Weights of a small image denoising model: 40-pixel images, soap at rate 0.0032.
Rows from block 4 of a small image denoising model, named by matrix and row number. Rows with one number belong to one channel. Each number is 128 + 32 x the weight over its row's rms, rounded and kept within 0 to 255. All counts start at 0. Numbers have three digits each.
Before each channel's rows are labels from the 100 images, of 14976, where the channel reaches its highest value: "patch colour" is the nearest of a few named colours to the mean colour under the peak. Only what is clearly more common there than usual is listed. The data: Sentinel-2 satellite tiles (TerraMesh). In brackets: how many of the 100.
# convs0: first 3x3 conv (model.mid.1.convs.0.weight, 128x128x3x3, each kernel summed), inputs 0-63
# convs1: second 3x3 conv (model.mid.1.convs.1.weight, 128x128x3x3, transposed, each kernel summed), outputs 0-63

patch colour: white (100)
convs0.18:169152144141082153132090132160101167099152206192203137145127135121163108118079111130139165120124188073128138113126127143065083117070133127101143139116116095097148126194161125124143117103067088
convs1.18:107123179125124142146136141120122137121139171137105126162098166143158075150117151105125116156107191109105080109070143124136139131121109184072143128091144136137147177123155144097109127137063072

patch colour: black (38)
convs0.63:110139118178099166125076164127082161122197161158087153150127110114091121098062120145176193142124142098084135083126096110096149107134113121150126077116158094124100109125119128088125201090141154
convs1.63:130129080119149104174163132158100121093171124111169089131106104042138156135141170103111132103073112105141117131102104105144160096105166207128139119084116111085087093128167144126148145117125137

patch colour: grey (68)
convs0.98:109163132126107141115168192162093201169101133137129127112172068100066074149139099187185113115148135104099188111114088121171114123118148142084114125082094131160105088055079119098117148111102149
convs1.98:091073131122183115176147097099162107086158158131129131155156186076100095143189185105114070092103101159120156132102079133158138149099144106150129143153070154144155089076080074093119120138191159

patch colour: pink (28)
convs0.22:157086111171116154048119142068122094177171091167150171163129156177179107097134146085078082125167141081127126139106175151170167150151086084139097119119100075097182114180100079146178085115183127
convs1.22:128231191162144128105126119102076110132100115126089112167170126154175149125106096187092189146132137122078164136109153128117162094190135163122175206141134121087151112169147124100197096131155134

patch colour: white (100)
convs0.85:115139050181121116142109117145134127073108196144122076129193186108102127173092154162158073122151116136128137129129161127200175127126118120159138082140093143068167141069112157170147171156145138
convs1.85:101166128139105126079110095062156173120113132151062061142149111146142083147172098087113078130156155170093128128141107112128143117128112085157115158078099127025159138186107123156178157166169140

patch colour: white (100)
convs0.114:172168139177097107071130159072099153153122209127123108127183122150120093178081149122094076169132113149144143117150124120157139071104115074114113123139084130119160109152142149172132123150142163
convs1.114:110097156116151175162094096089127101036113079102122106108156100100142147127121100151124123131109054086148096135123097142155156163144113162132124121112161118092152076177128206095149138120180128

patch colour: white (31)
convs0.80:126013117130090139122105165141146167162126126138189121144128118150090131109142161082117145157133160141070145076087153148110105114106032115098128171108173119138182144106164100098152143114072086
convs1.80:109152152165126116147141103203135074082142128073082133101156135181105129176150125151100116122160159151149079151125130190122140100149113058091170108117154164097151134161155128114085103180138198

patch colour: grey (57)
convs0.65:117161108099158112153130157190115121172168174113136152121112017143130103170134151110116110209149140082121114119122133085145111146131126074175172138138179147117203042154125121066152116111123124
convs1.65:130127123170163170081115146162154091143115097127119119069145101152121119094089155118170171149133142097127085113179133115153147112133163140133158186074162016088082091166158103099161126113091143

patch colour: black (58)
convs0.58:034064112083130148144058106171172112113133121157181093105110177146125140136053141093059167123101144086116118157118119120054100103103113183145180125152051118099132097106107105101136092088050124
convs1.58:117119155192134103135152154127168199152141163189199173061098116129148092101149149191141132151153121118118148113140131125103097097152110081087091051143148138141140161088159094110093076133097128

patch colour: pink (35)
convs0.90:062101099088127091116104175150145149174187160128142113123139131117117128107095120079105152120114133145070104057164132115100142113069144108149110105139097114174130134084085121125126097126079112
convs1.90:142074138169178151155110190152155145115125078092114140114116184106120102116113138185155115122170076150142149163137161113096132093145123051157124105159088129160127135102099091108120173157117173

patch colour: white (96)
convs0.73:138116105135122162109121150059077118120094069159104125072126104103118115157156060112210103152167092123093137099101166099153178117128109128199152116112093098192140086118091120132115139144107121
convs1.73:154085071148115131108151099093113107103175125123095071104122127100170171139142164055100102089138166142119159109141115108151152106079119125124137148183102136107144121068109071121123183136108130

patch colour: white (100)
convs0.57:091113083187125124089082151081083162125139202130074138119217153141120102152108114134104137173088131154150121133145117165125106106103195124119115119113119147101120119171133167198108159142140130
convs1.57:066147148068124166175030155173079118139106120084089119148214136133079086128132105185127155091104131100143091150110123158133134149104107158178126112112075164122110141159088140165149155098151146

patch colour: white (99)
convs0.72:151167106120110102081124182144035225120113167103104135166156144084123105182120167133194060157144109069173064106095131123149115095134126164144136101116117159065123124133174157142116155141156101
convs1.72:101110100038161140178108085103180110075079160077103065184125124098134134161166104087079112107122131113106097106092122086125178146126167163195124148143124116127108079137144079126113150102112098

patch colour: grey (57)
convs0.53:106190122151109151118092130133074152089151158155033116116111102081106114147118108165124092135124123065114142131103094117174135108129173157172120156094117166186028127139100185087108163131130147
convs1.53:120049093094135159139092123083128078164161097135147126168155112130134114177152122088126123071101191188155099140121101112133185164067099165167111100118089112175062129087149105223134141122112114

patch colour: white (100)
convs0.104:044130101126169151106098081119139097085107143129096087101143171154145108142146132121094118142178138111090123115115076156112151111085125142146125196136134166134116121137148129151106127090102202
convs1.104:148160113124079074098126144113105090162170173154167139124081129134143107116100087165135120115148165112104125127146137142160154072101106177122113174172129124142081105102103176173118146097086102

patch colour: white (30)
convs0.113:146185128137107102120160161179088176103156127114172114084124118097089128160161144061162161122154171041159103142110117109106116120131064075121140135000090081131129115106179139053123150178153139
convs1.113:166058112087140121161170094135091101089116076136158160169157140106209137124097165063068184161063075165130168080094152089102174121111086139136110139095155118127105079215153140127133145136098158

patch colour: black (58)
convs0.95:075174124124104137112145133189122088075130147105149095134131135159155047120150145151105087135077141027075067100093131143123124131117111111127091167078112112092133163161162092102093097096152118
convs1.95:121135132137181049149158145089182139150101169140156135118108132160157075111097149088120151133105086139120121070087167144120078123151097135104093210126156128155154145112115118146162076123106088

patch colour: white (28)
convs0.91:144129111170105162146133092140158099159104116152154112128155136165121121090119082079084092067170060136081113160113101145084102157153168077081118145139139112157176156122143060150101160135134145
convs1.91:112129111117157128167083132160128141167103147115106127128079141149074152115097104134121166091176030167113108145129122137156114122166126117165114176119106105117063166103118107192147158123140155

patch colour: grey (56)
convs0.68:124112128134108053074147206148195172156126121087151109136112155139112108176065141117130134159144117094125190129146123098154149113138139173148121118096178132119171123109103076118185156097105116
convs1.68:148103117169105058107080114133136168176142129112128109093070061138139151173137126149145129109104123190117138154153105136091184141108118111070080108113070085156134119124185140125191076092121104

patch colour: white (28); pink (27)
convs0.10:098105140082121085153136130127138185089074130135157125045124095121133160090212169116144104145176123097145154107116133161152137150117018140139104149020078125181184113111122103151152152134134116
convs1.10:067164104120093094131147119110081063138092102167149155120157078120150101147123091110150158178136107167111136142119131129119131112121127154170113154149201135072080150180080149188179093158131135

patch colour: grey (57)
convs0.66:128174149124122087036165200184153130195147134095179154117125126154135092161117092141115085147137145082137188110142120130176112138127074097169061136013108127069144128129119120104151171120136125
convs1.66:154199113203110123146154163157131050076130149145161159166123139122157140081130117099098183090118106147143134172150132108129149076169138108125127127216140098065116148145137191132100110140120151

patch colour: white (35)
convs0.126:102139118141161136122103057150168135132129131147107113137120102138078140122143098112151125102153185137119103065107116106105208160133127114152146174096143120148171055079224145049121111106128173
convs1.126:158140144177113115127101154050161104152159088157147162131071126091145144095134100127099101183173178129035135147117141158109159158136124143145137097179111144183163124106143113104089133146112093

patch colour: pink (27)
convs0.102:128088152126127140091116123140105153071148118125085089140074061112186144134174084125184105156132157076143151136133141161148107146085116110131107074134112131147146120083158132114096116081122134
convs1.102:167129157094124207097126116139215129148165162167133117126133164152151123149164091138076087117059188160137120148057067141130097136144090122151194110167136132147089128135128171160124123105153159

patch colour: white (91)
convs0.24:135122119103137118095144171166202116113093125145171170141154182175128059093104025139133106126103107144120147089097087182140130101111096131161142162094112055139171135118114011106102169145122134
convs1.24:145159119124100173162105101085104120161099120143128113101114103158113163150078111092152136107086153205098119099146120120123191148157086160122105133076104110104124120150173104146113048134118084

patch colour: grey (57)
convs0.61:125215105172132129069122114083072103126153140149076120123139117101116130153091136181170078145127151103168083163149125160174143151141219135133083077110116191132112103174112192162133097124163111
convs1.61:149052124101165119115117108105097089143158119072089094181142101118079167154074133166142125103121111200125118122140098119154191174102131147120105072080124119119114156114139163140155108119186118

patch colour: white (99)
convs0.51:153068143168042109040089150114153109122159104128162122122149145166161079111148096110054130173120097067134119146098190185138134111118086110182108134096106088155149098173128103143138097134094166
convs1.51:147200179150113171065133125189072090025115076127084160123154126136180107146080121140106115093080114123119172175099154172116127138138095150128192150168132100118172128121104158104112160108173146

patch colour: black (48)
convs0.37:114086139105150090146076139082170141101129172130111083069119079083128146162125099071122102124126132131152147142104142177070132089117142200103152157096106116211118114123142090103098139115125175
convs1.37:153140129107099106096093133130176173146114167147135169095097134106113148110178131132111112135110125103118176163169093149143096151094160116118148102132109160208158090110105142162095161102105089

patch colour: white (100)
convs0.43:124154109181101080121057148177098184176120163096135118085118102086149080152092082070120211095130107081118113139101109126144116109118141137170126148143131131135111135069149164129156158157167133
convs1.43:161081099167136117159129134126121068098097133111105120106143128110160126091146140090121104151078084152148101111210133166135167179102133136107138099096078137148106174154105112144073128151161156

patch colour: white (90)
convs0.119:168135144129085055090125134093126172092182138204092148163161146129156078125087092129146158196084185125156113105134130160106080098131116126138158127100142145127139177194112164138118103133108127
convs1.119:154133158113093176146173154135155128127152145161126097094155149136102042172127146119167079145077130144196144119141134128185070152091131139104155096108106149171146121124092212110161175140192144

patch colour: black (36)
convs0.83:125116078155119127096191125164131068158175131152134145144132158097088108088160123102118153189099116113099150128116140061098128133111145134154113113169137135059132088091120136112186115069124089
convs1.83:084134088171190120130125139134170124128137123138167125144107123100121152125140154110095096140106112144086121167141120073101130105150130110088132108156093172101074089065183065107131126139133116

patch colour: white (28)
convs0.78:091121141109074161123121175208104133176148136114167201112168079153153114063109140115116122147108153070131193103108141095132085127096103160173143145120162102097136115153086155070163159112184131
convs1.78:098089137134110125188143149113163122151130132085134040161106106083147148108184162139128128131150146080100049125137134115128162058150199122178197152167079159149167131173113103175136114174115195

patch colour: pink (26)
convs0.11:155137132039157095117190185139127131146136144167108142110108054188098104126128070096122084109150148085134146157111072108136119098101137063144155130123118092105118059097064120132126143144150124
convs1.11:113077110095112155115114159200189181154131169089090116125154129078061175128101139145152111153162170093158111138204145115196070138133128164141147137161151106137106182094103093114117153100111113

patch colour: white (97)
convs0.14:180171119091140104092145113093096133120144152159130126110187051114059114126089125128070131118134164126109122159080064142092128119153070087078098103061064117131111086100096086123134129148135136
convs1.14:178109160061123136048140093082106115110140111133106113124126127087135179123126161144116098096147166132119154142084108121168144153148151128073170126154129128076189121140127132138122136123187154

patch colour: white (100)
convs0.21:143104098151102148111134138099140172119136229110163123140202131119139128169120130142117117150113147129121170127161122141134140073106128124162138141115181165094130152105123157148141180131105133
convs1.21:034137159074105093133053149141120170096121126142131143153192156130103142148163130187123101145099157086126138196118120111120120147134136145161133119103115150083146116094094136079174153069131099

patch colour: white (100)
convs0.111:105067109187130132086142124094140129149112219102158105115209121103153112160116119097124111163107139124135152152140111150144124093100124110145153136123134166054097146127153147133106190165092134
convs1.111:047152139115137137142080128198069148126096131153110155176211148160084146140109130211160138121115119092135122175093103099127149188134121141168123098101144200093118115116142139136185146090119086

patch colour: white (99)
convs0.62:141042125133136137110150112163133172170132166097146058134145121116137119146093148087125172172130125085138179165120100120032079125196167176097104130105151134106144133130171113082183133119089064
convs1.62:121155127144150093167135107167169155121089159103151141152145142119129109080077120132186058193134093119072112095141145141125141122187176099100179105119140155117167090134163117060093193126130112

patch colour: brown (65)
convs0.9:153121168181108179103226109175147087096174118128103120091144109141140120118121077170123152146108149136107117107155109121081146121113139079114104151160057164157115125147094134128139080111120103
convs1.9:164105155159139157092171152138156125129183075179130128126108122094079125107156149096163182139147141204121126122145102135147139152171121093078118073109067115118134102153108102191128111140135171

patch colour: white (100)
convs0.110:091121133155136115124136195170122104181115182067145143096151120120149102107063082160162178123109165091055132124177102138138111119107109150140107136145102179096129122091133109117170146156083089
convs1.110:126101147178169097142168179125206097097125150094168124138113171099117070138101150150126076194091096167134142157145135172172156132182115177105154122087145150111107141124127124153170144111113181

patch colour: pink (33)
convs0.5:132138098105109093123120169138122078174120087070195145148116145161158163130099151104140074101131164146134086132128164177214086087106088131152112113153093142114126140114099083132099140168175089
convs1.5:082168118089125185139070120134120108106132111120108084170182158182128109110146097160072157132141057111146149138108146159087124082097148160142168148062153152176157119178113178102183101101138089