Rows from block 4 of a small image denoising model, named by matrix and row number. Rows with one number belong to one channel. Each number is 128 + 24 x the weight over its row's rms, rounded and kept within 0 to 255. All counts start at 0.
After each channel's rows are labels from the 100 images, of 14976, where the channel reaches its highest value: "patch colour" is the nearest of a few named colours to the mean colour under the peak; "responds to" is what is common among them. Only what is clearly more common there than usual is listed. The data: Sentinel-2 satellite tiles (TerraMesh).
# convs0: first 3x3 conv (model.mid.1.convs.0.weight, 128x128x3x3, each kernel summed), inputs 64-127
# convs1: second 3x3 conv (model.mid.1.convs.1.weight, 128x128x3x3, transposed, each kernel summed), outputs 64-127

convs0.58 [133 135 157 113 118 144 162 116 103 139 115 117 140 151 101  96 127 178 139 133 102 118 137 121 117 155 125 122 133 109 133 130 153 130 102 125 123 126 120 152 109 148 135 142 123 142 165 143  63 114 116  88  90 145 128 127 115 113 159 106 121 115 127 123]
convs1.58 [ 87 135 102 108 165 106 107  84 135 121 120 119  97 175 106 167 134 161 112 141 171 119 105  96 161 113 110 140 118 137 116 131 122 149 157 120 137 147 114 107 121 124 141 137 143 173 134 100 167 116 124 112 113 118 165  94 140 128 118  82  90 117  99 160]
patch colour: black
responds to: water; main land cover: water

convs0.119 [126 136 134 150 137 125 116 139  75 133 132 102 129 123  83 121 120 134 110 159 161 207 125 145 115 118 136 110 133 146 125 160 151  79 111 141  94 127 121 120 186 166 117 128 115 123 170 145 170 116 110 114 127 178 118 109 130 176 111 114 131 122 126 111]
convs1.119 [108  85  99 121 113 138 124 131 116 150 157 138 133 105  93 148 140 144 154 129 166 196 114 140 140 136 153 133 137 102 130 169 143 132 184 146 171 118 125 121 154 129  97 148 118 127 149 108 123 101 128 122 167 146 163  95 113 154 114 131 119 123 159 167]
patch colour: white
responds to: snow or ice; main land cover: snow or ice

convs0.122 [114  64 151 140  98  96 103 119 152 128 113 112 147  85 132 133 144 113 166 119 116 104 122 135 129 148 126 126 151 170 157 130 130 131 124 118 140 117 104 134  88 107 111 155 139 109  83 142 142 134  84 111 115 118 111 121  93 147 134 135  83 141  98 135]
convs1.122 [122 116 109 138 166 150 170 116 125 134 160 146 152  88 150 133  86 134 132 133  71 144  93 137 166  64 100 103 122 135  98  76 123  86 117 120 130 138 150 111  86 133 122 142 112 130 147 150 110 154 165 133 138 120 130 109 163 131 123 112 156  99 109 118]
patch colour: white
responds to: snow or ice; main land cover: snow or ice

convs0.21 [133 118 110 123 118  92 125 110 132 146 115  14 102 121 137 121 114 114 105 103 117 180 121 106  96 106 134 117 143 165 101 126 183 142 161 183 126 135 129 127 166 101 112 130 115 160  89 136 130 168  75 121 121 126 109 128 121 120 115 180 100 115 121 144]
convs1.21 [156 125 110 133  78 142 121 128 116  91 109  86 136 123 101 153 100  90 133 152 153 112 126  94 120 130 185 117 105 140 143  95 154 171 162 152  97 144 160 163 146 146 159 118  96 122 138 159 107 101 147 131 120 106 114 131 106 110 140 101 130 129 129  67]
patch colour: white
responds to: snow or ice; main land cover: snow or ice

convs0.73 [147  74  61 127 109 102  89 126 159 129 126 185 158 137 151 117 134 126 132 117 128 132 120 177 129 146 119 147 130 118  94 116 154 129  87  97 124 101 144 168 108 167  81 137 135 112 155 122 124 115 123 128 176 103 133 138 161 102 111 135 115 129 120 131]
convs1.73 [121 114 111 142 136 151 165  77 167 172 153 121 137 123 174 142 171 103 126 127 114 137 130 173 139 125  79 115  86  90 153 121 143  92 113 122 121  99 102  96 126  80 141 117 125 125 108 132  87 160 124 137 165 120 140 157 165 126 129 147 118  96 106 182]
patch colour: white
responds to: snow or ice; main land cover: snow or ice

convs0.9 [104  97 104  92 153 109 132 144 109 107 147 141  95 123  54 135 141  89 127 138 114 133 116  79 128 110 132  91 150 132 112 104 152 134 109 106  86 167 146 104 153 177 143 127 189 105 131 134 100 120 113  81 126 155 148 130 101 137 118 121 170 123 148 142]
convs1.9 [135 154 153 125  93 110 142 131 131 169 123 125 138 101  95 121 150 100 125  94 157 203 137 130 139 121 130 110 103 113  96 183 128 137 127 105 115 157 165 130 140 150 154 112 133  78 146 119 125 154  49 125 145 122 134 103 123 113 133 112 138 147 166 168]
patch colour: brown
responds to: built area; crops; main land cover: crops

convs0.85 [121 125 131 114 150 115 109 148  99 117 107  47  92 113 133  83 148 114 111 105 128 179 109 139 133 122 106 119 111 142 116 131 145 130 149 129 136 142 134 125 162  97 152 115 146 108  74 141  98 152 114 119 147 125 154 116 110 107 104 181  99 151 128 143]
convs1.85 [157 115 136 121 118 132 156 151 130 114 105  83 132  69 148 124 120 129 139 127 106 122 160 143 122 141 128 100 135  81  97 112 136 143  92 132 103 105 102 131 176 124 113 131 145 113  97 107 124  96 147 123 130  80 102 126 105 103  90 143 154  89 155 146]
patch colour: white
responds to: snow or ice; main land cover: snow or ice

convs0.95 [159 163 119  98 169 134 132 133 166 119 125 148 154 155 148 121  92 114 160 142 139 135  84 100 119 157 143 144 105 131 109 150 101 127 130 162 139 107 129 126 213 126 127 143 110  89 132  87  98 120 138 104 111 130 100 129 122 109 105 138 139 141 136 157]
convs1.95 [138  40 137  68 139  99 101 133 160 108 110 140 105 136 113  93 119 153 136 115 109  96 170  83 142 117 123 175 126 129 151 126 119 114 132 154 157 110  86 124 153 106 106 134 130 127 102 144 112 129 120 136 108 111  95 104 107 123 107 170 116 152  94 133]
patch colour: black
responds to: clouds; trees; main land cover: clouds

convs0.39 [113 113  92 139 143 131  95  98 167 112 118  65  72 110 147 144 147 130  86 151 134 130 155 111 127 123 140 122 153 172 112 159 168 113 149 147 114 124  85 113 126 121 105 139 136 142  70 116 122 114 107 178 121 117 158 127 106 117 122 148 141 136 106 103]
convs1.39 [125 153 124 141 128 126 172 107 135 106 117 110 168 138 145 117 112 149  92 130 166 158 101 157 149 136 177  87 106 118 186 137 138 114 124  92 127 166 121 130 106 134 117 119  77 148 155 168 125 112 107 157 123 152 125  97 112 117 143  89 142  80 184 166]
patch colour: white
responds to: snow or ice; main land cover: snow or ice

convs0.11 [ 95 138  99 139 156 119  54  98 153 114  85 100 152 137 143 158 130 124  72 170 105 101  88 108 146 127 134 134 120 169 115 101 139 111 133 107 160 120 139 157 130 120  90 114 124 127 135 153 149 160 148 124 114 111 122 141 125 151 147  98 127 119 149 151]
convs1.11 [130 109 145 143 136 146 155 141 119 106 107 133 149 160 123  98 118 128  91 158 119 163 136 105 129 146 185 130 165 132 168 130 206 113 133 121 135 149 151 115  97 157 118 127 151 147 123  79 143 109 122 119 143 180 132 116 137 101 106 116 120 119 123 111]
patch colour: pink
responds to: snow or ice; main land cover: snow or ice

convs0.37 [103 116 118 147 101  72 124 121 165 114 123 125  89  81 119 132 183 182 127 155 163 117 151 101  85 117 126 101 127 130 172 113 139 103 121  89 102 154 120 151 108 122 143 131 154 142 131 157 159 132 140  86 162 146 139 136 138 151 151 101 113 114 111 130]
convs1.37 [105 155 123 156  83  68 168 100 104 115 190 125 143 116 138 129 116 158 145 124 160  89 118 120 128  94 128 145 132 124 125  86 137 130 150  97 123 167 118 123  86 142 117 163  98 134 163  95 191 160 164 144 116 115 120 149 136 141 175  90 105  90 131 132]
patch colour: black
responds to: water; main land cover: water; flooded vegetation

convs0.43 [107 135 148 166 132  91 111 132 184 115 105 110 154 137 122 158 137 126 130 182 131 127 120 137 120 125 140 125 146 116 103 134 151 147 138 108 102 112 148 155 149 116  94  69 112 154 110 143 169 145 170 149 153 137 124 149 140  88  75 171 111 135  90 123]
convs1.43 [112 104 107  97  95 102 137 112 149 113 131 120 197 118 166  92 173 148 138 124 134 134 161 125 143 120 114 127  59 117 113 131 100  89 162 106 128 122 118 140  88 117  98 134 126 119 114  93 139 168 119 130  88 142 170 140 113 102 162 144 132 174  84 101]
patch colour: white
responds to: snow or ice; main land cover: snow or ice

convs0.102 [100 189 114 103 116 125 112 167 126 123  74 141 101 103  78 165 146 128 121 162 144 120  93 120 142  94 146  98  89 134 147 111 124 160 153 100 142 115 142 147  81 139 112 131 112 118 165 178 111 119 156 115 184 159  97 141 125 158 162 141 113 144 135 165]
convs1.102 [107 138  94 142 147 114 152 131 101  82 127 107 118 107 117 148 141 105  97 152 173  85 161 125 112 169 146 131 113 114 150 133 148 116 164  94 115 134 157 101 119 164  79 122 136 102 158 124 127 133 108 178 147 129 160 145 121 166 141 132 153 119 126 122]
patch colour: pink
responds to: snow or ice; main land cover: snow or ice

convs0.62 [144 145  73 137 121 121 133 109 139  87 120 111 166 159 134 146 140 118 156 136 131 138 179 111  92 144 127 138 154 146 102 152 158 139 147 142 110 159 128 123 171 136 118 127 153 137 135 127  82 147  99 118 116 160 129  96 152 149 100 131 116  89 112 104]
convs1.62 [148 106 136 111 150 105 125 100 155 101 136 158 143 162  70 138 108 136 130 120 115 171 105 110 133 162 143 141 141 132 120 148 124 112 108  82 149 167 133 146 128 147 125 131 139 114 147 135 163 152 106 125  68 113 148  73 159 121 125  97 116  90 141 171]
patch colour: white
responds to: snow or ice; main land cover: snow or ice

convs0.5 [135  98 159 138 174 126  98 126 174 140 141 166 134 111 104  99  98 113 114 129 149 126  89 143 131 103 105 125  96 114 109 160  77 113 129 158 167 121  95  92 138 134 136 119 127 137 128 173 120 105 103 169 119 100 112 143 163  89  85  97 129 150 144 111]
convs1.5 [128 140  90 123 123 132 147 115 133 113 101 126 105 113 122 121 117 102 134 133 119  74 129 103 101 136 125 151 148 152  88 111 133 134  98 178  93 124 122 138 122 142 104 102 113 139  90 141 135  74 178  99 108 121 115 121  90  91  83 174 132 124 147 126]
patch colour: pink
responds to: snow or ice; main land cover: snow or ice

convs0.66 [126 150  89 116 139 139 150 126 147 126 110 130 127 151 164 133  93 143  87 147 126 129  89 125  91 137  90 114 126 131 114 146 144 112 114 165 154 158 127 123 137 159 103 123 125 132 121 141 138 132 124 145 102 134 134 129 142  60 109 151  91 152 152 127]
convs1.66 [119 166 148 111 132 113 144 212 147 133 120 145 108 149 122 105 163 158 170 141  88 162 141  94 155 129 116 163 126  88 135 163 140 115 112 106 141 134 126 146  92 152 140 135 100 115 116 167 113 145  95 158 119 140 132 123 102 122 142 117 137 104 125 105]
patch colour: grey
responds to: snow or ice; main land cover: snow or ice

convs0.61 [108 117 137 122 159 136 115 157 137 126 124 128 152 132 152 109 110  94 140  67  99 117 140 117 146 103 129 115 138 114 122 106 110 132 130 132 117 149 126 144 171 115  90 111 165  70 108  63 108 131  87 140 131 126 105 134 144 147 134 124 156 144 142 150]
convs1.61 [151 115 151 122 110 135 140 150 132 142 119 125 149  97 173  78 138 120  92 129 106 145 166 152 121  97 124 143  97 126 106 118 119 131  77 161 120 127 130 134 149 122  95  79 126  90 129 161  81 147 146  83 136 144 127 151  85 111 157 139 137 194 119 114]
patch colour: grey
responds to: water; bare ground; main land cover: water; snow or ice

convs0.48 [133 148 120 150  57 130 128 130 170  80 146 108  84 138 127 125 173 102 147 143 135  98 147 157 102 126 190 113 162 148 115  74 110 111 122 111 114 165 119 137 141 124 115 119 131 144 133 132 141 141 131 124 135 121 132 173 116 116 174 122  60 106 103 108]
convs1.48 [132 134 103 118 122 136 117 115 159 134 162 167 137 151 174 164 146 161 104 139 101 103 137 155 119 194 127  94 153 140 150 116 105 139 151  74 128 187 127 123 159 123  89 159 125 106 172 153 148 118 116 109 142 132 120 163 134 135 171 113 138 102 155 118]
patch colour: white
responds to: snow or ice; main land cover: snow or ice

convs0.91 [108 154 128 105 128  95 127 127 174 107  99 101 129 124 120 162 141 142 145 172 147 131 151 127  65 158 123 120 145 119 116 138 119 132 129 135  35 130 110 106 118 134 135 144 134 150 119 107 135 146 114  81 169 142 135 179 123 126 174 171 125 118 144 142]
convs1.91 [112 134 110 143 145  89 122  74  77  87 119 134 148 167 171 106 136 135 105  90 100 163 156 128 115 134  93 135 143 146 116 114 100  95 117 116 126 104 127 110 110 115 131  86 156 139 105 116 132 142 104  84  86 147 118 159  60 120 139 150 113 129  76 122]
patch colour: white
responds to: clouds; snow or ice; main land cover: snow or ice

convs0.64 [129 145 139 160 132 133 125 149 156 113 120 108  82 130 198 147 130 101 111 104 151 125 126 132 126 132 184 159 100 146 117 113 129 145 153 128 103 134 153 118 203 112 141 117  97 145  71 168 139 185 116 114 137 108 120 139 120 116 124 136 132 166 143 136]
convs1.64 [166 119 124 139 122 124 152 139 163 127  99 173 114 116 200 167 123 119 113 156 159  71 123 144 141 178 126 112 181 132 161  95 119 136 148 110 131 147 110 141 166 118 110 161 110 148  96 125 138 136 125 124 127 116 139 161 136 113 138 145 141 144 138 108]
patch colour: white
responds to: snow or ice; main land cover: snow or ice

convs0.63 [ 76 116 111 137  91 110 112 120 161 112 146 115 114 125 139 164 108 136  99 142 163 114 150 103  90 146 140 137 122 136 103 160 131  76 139 121 109 142 112  84 134 104 108 131 160 132  75 125 168 133 131 116  78 162 159 108 108 133 131 164 166  79 115 126]
convs1.63 [155 174 170 129  97 126 142 119 135 114 176 161 159 151 148 106 143 149  71 116 120 188 156 156 152 110 133 122 100 118 154 176 107 122 156 107 117 125 131 112 124 101 158 114  95 143 176 142 115 149 100 137 156 141 127 132 120 127 165  72 142 108 166 146]
patch colour: black
responds to: snow or ice; main land cover: snow or ice

convs0.103 [150 113 106 125 157 105 123 114 123 158 106   5 120 121 137 113 135 112 134 131 141 186 114 124 118 124 134 110 126 170 123 124 171 149 148 179 129 124 134 111 173  94 144 124 131 155 112 108 139 176 128  99 137 134 124 132 112 131 121 189 106 128 113 148]
convs1.103 [159 132 121 119  96 139 136 143 117 107 119  61 149 139 118 114 110 117 141  95 137  98 136  88 104  97 158 138 152 107 133 129 153 144 116 136  81 130 150 161 118 127 162 142  79  85 107 141 126  67 151 128 132 115  94 142 121  95 123 108 102 145 159 106]
patch colour: white
responds to: snow or ice; main land cover: snow or ice

convs0.121 [137 105 100 162 124 133  89 146 146 105 116 131 131 121 146 131 176 130  90 136 129 143 106 154 108  89 117 138 126 151  63 121 118 137 117 158 126 128 130 123 120 127 101 125 152 118 131 181 142 148  89 120 161 135 137 147 145 106 113  88 111 110 150 165]
convs1.121 [125  72 152 160  79 176 116 112 113 142 158 164 141 111 142 138  97  85 117 120 138 138 135 156 115  95 131 108 145 127 112  96  97 151  90 115 134 138 166 108 144 149 158 102 153 138 177 142 150 111 161 107 156 117 140 120 123 128 142  74 148 110 146 163]
patch colour: white
responds to: snow or ice; main land cover: snow or ice

convs0.22 [117 112 151 115 142 125 126 151 136 103 130 117 126 115 121 152 110  98 160  90 114 112 116 114 114 110 132 133 112 123 109 149 123 140 137 155  67 124 137  89  93 165 111 107 142 126 132 105 120 125  95 172 151 114 148  99 115 131 100 104 144 171 146 123]
convs1.22 [146 166 170 162 113 147 128 156 151 113  75 112 128 121  89 127 143  83 137 135 143  93 130 133  96 117 130 155 133 109 136  89 132 110 102 129 136 109 152 149 154 138 164 128 120 119 108 134 111 121 147 164 123 124 142 107 141 123 116 158 164 145 181 112]
patch colour: pink
responds to: snow or ice; main land cover: snow or ice

convs0.76 [164 127 141 140 151 118 131 118 135 103 108  42 120 129 140 111  92 137 101 144 100 159 142 114 112 114 113 138 126 143 109 152 173  90 134 169 143 145 139 160 160 135 122 121 113 144 109  99  57  97 161 116  96 115 110 115 102 126 136 143 128 109 134 160]
convs1.76 [121 121  92  98 154 126 149 110  92 156  93 101 123 137 110  85 124 154 118 147  91 131 103 129 147  83 122 151  95 150 139 148 129 122 100 115 135 169  94 125  81 141 115 118  72 160 144 168  87 116 105 121 129 136 106 109 114 104 106  95 116 121 149 107]
patch colour: white
responds to: snow or ice; main land cover: snow or ice

convs0.68 [106 174 139 106 140 139 161 105 148 122 135 101 129 111 138 124 156 126  75 130 145 103  99  94  98 131 103 124  39 131 126 174 114  79 126 185 149 131 119 113 138 138 138 127 158 146 121 149 164 112 131 124 136 109 111 142 124 107  89 154 103 141 124 137]
convs1.68 [ 76 134 122 130 146  91  85  99 102 103 134  91 137 145 117  75 120 144 168 109  67 149 147 106 121 138 111 162 110 111 112 136 104 161 158 128 152 180 107 104 125 116 124 151 138 108  96 148  95 131 131 108 123 121  98 152 121 126 134 115 111 106 130 148]
patch colour: grey
responds to: snow or ice; main land cover: snow or ice

convs0.57 [133  97 122 132 119 104 100 122 126 139 103  29 136 118 139  94  95 131 129 124 119 169 115 119 114 112 144 142 139 150 119 105 170 109 178 148 103 129 152 110 177  83 123 119 117 135  93 144 114 155  86 137 118 125 129 134 112 139 107 172 109 140 125 149]
convs1.57 [137 149 144 122  93 159 142 138 129 129  99  93 150 114 177 105 111 127 106  97 143  92 155 131 133 111 132 119 138  98 152 149 135 134 114 126  81  90 154 167  90 138 102 109  86 111 112 141  99 138 143 110 127 121 122 128 119 100 139 150 164 132 162  84]
patch colour: white
responds to: snow or ice; main land cover: snow or ice

convs0.90 [ 83 123 110 175 129 121 115  84 125 135 116 147 174  75 108  68 127 112 134 101 110 104 122 140 138 145 139 141 124 140 166 125 156 140  90 138 115 125 162  89 145 149 118 110 125 122 161 193 142 127 130 149 110 117 106 108 201 151 140  98 124 165 123 103]
convs1.90 [ 70 139  91 132 156 154 122  95 124 169 135 112 125 150 144 160 125 143 164 107  61 131 107 124 106  98 120 129 124 146  91 126 137  83  82 163 136 130 122  89 113 116 135  98 178 135  89  98 122 104 125  88  94 151 130 133 135 108 119 150 115 152 105 116]
patch colour: pink
responds to: snow or ice; main land cover: snow or ice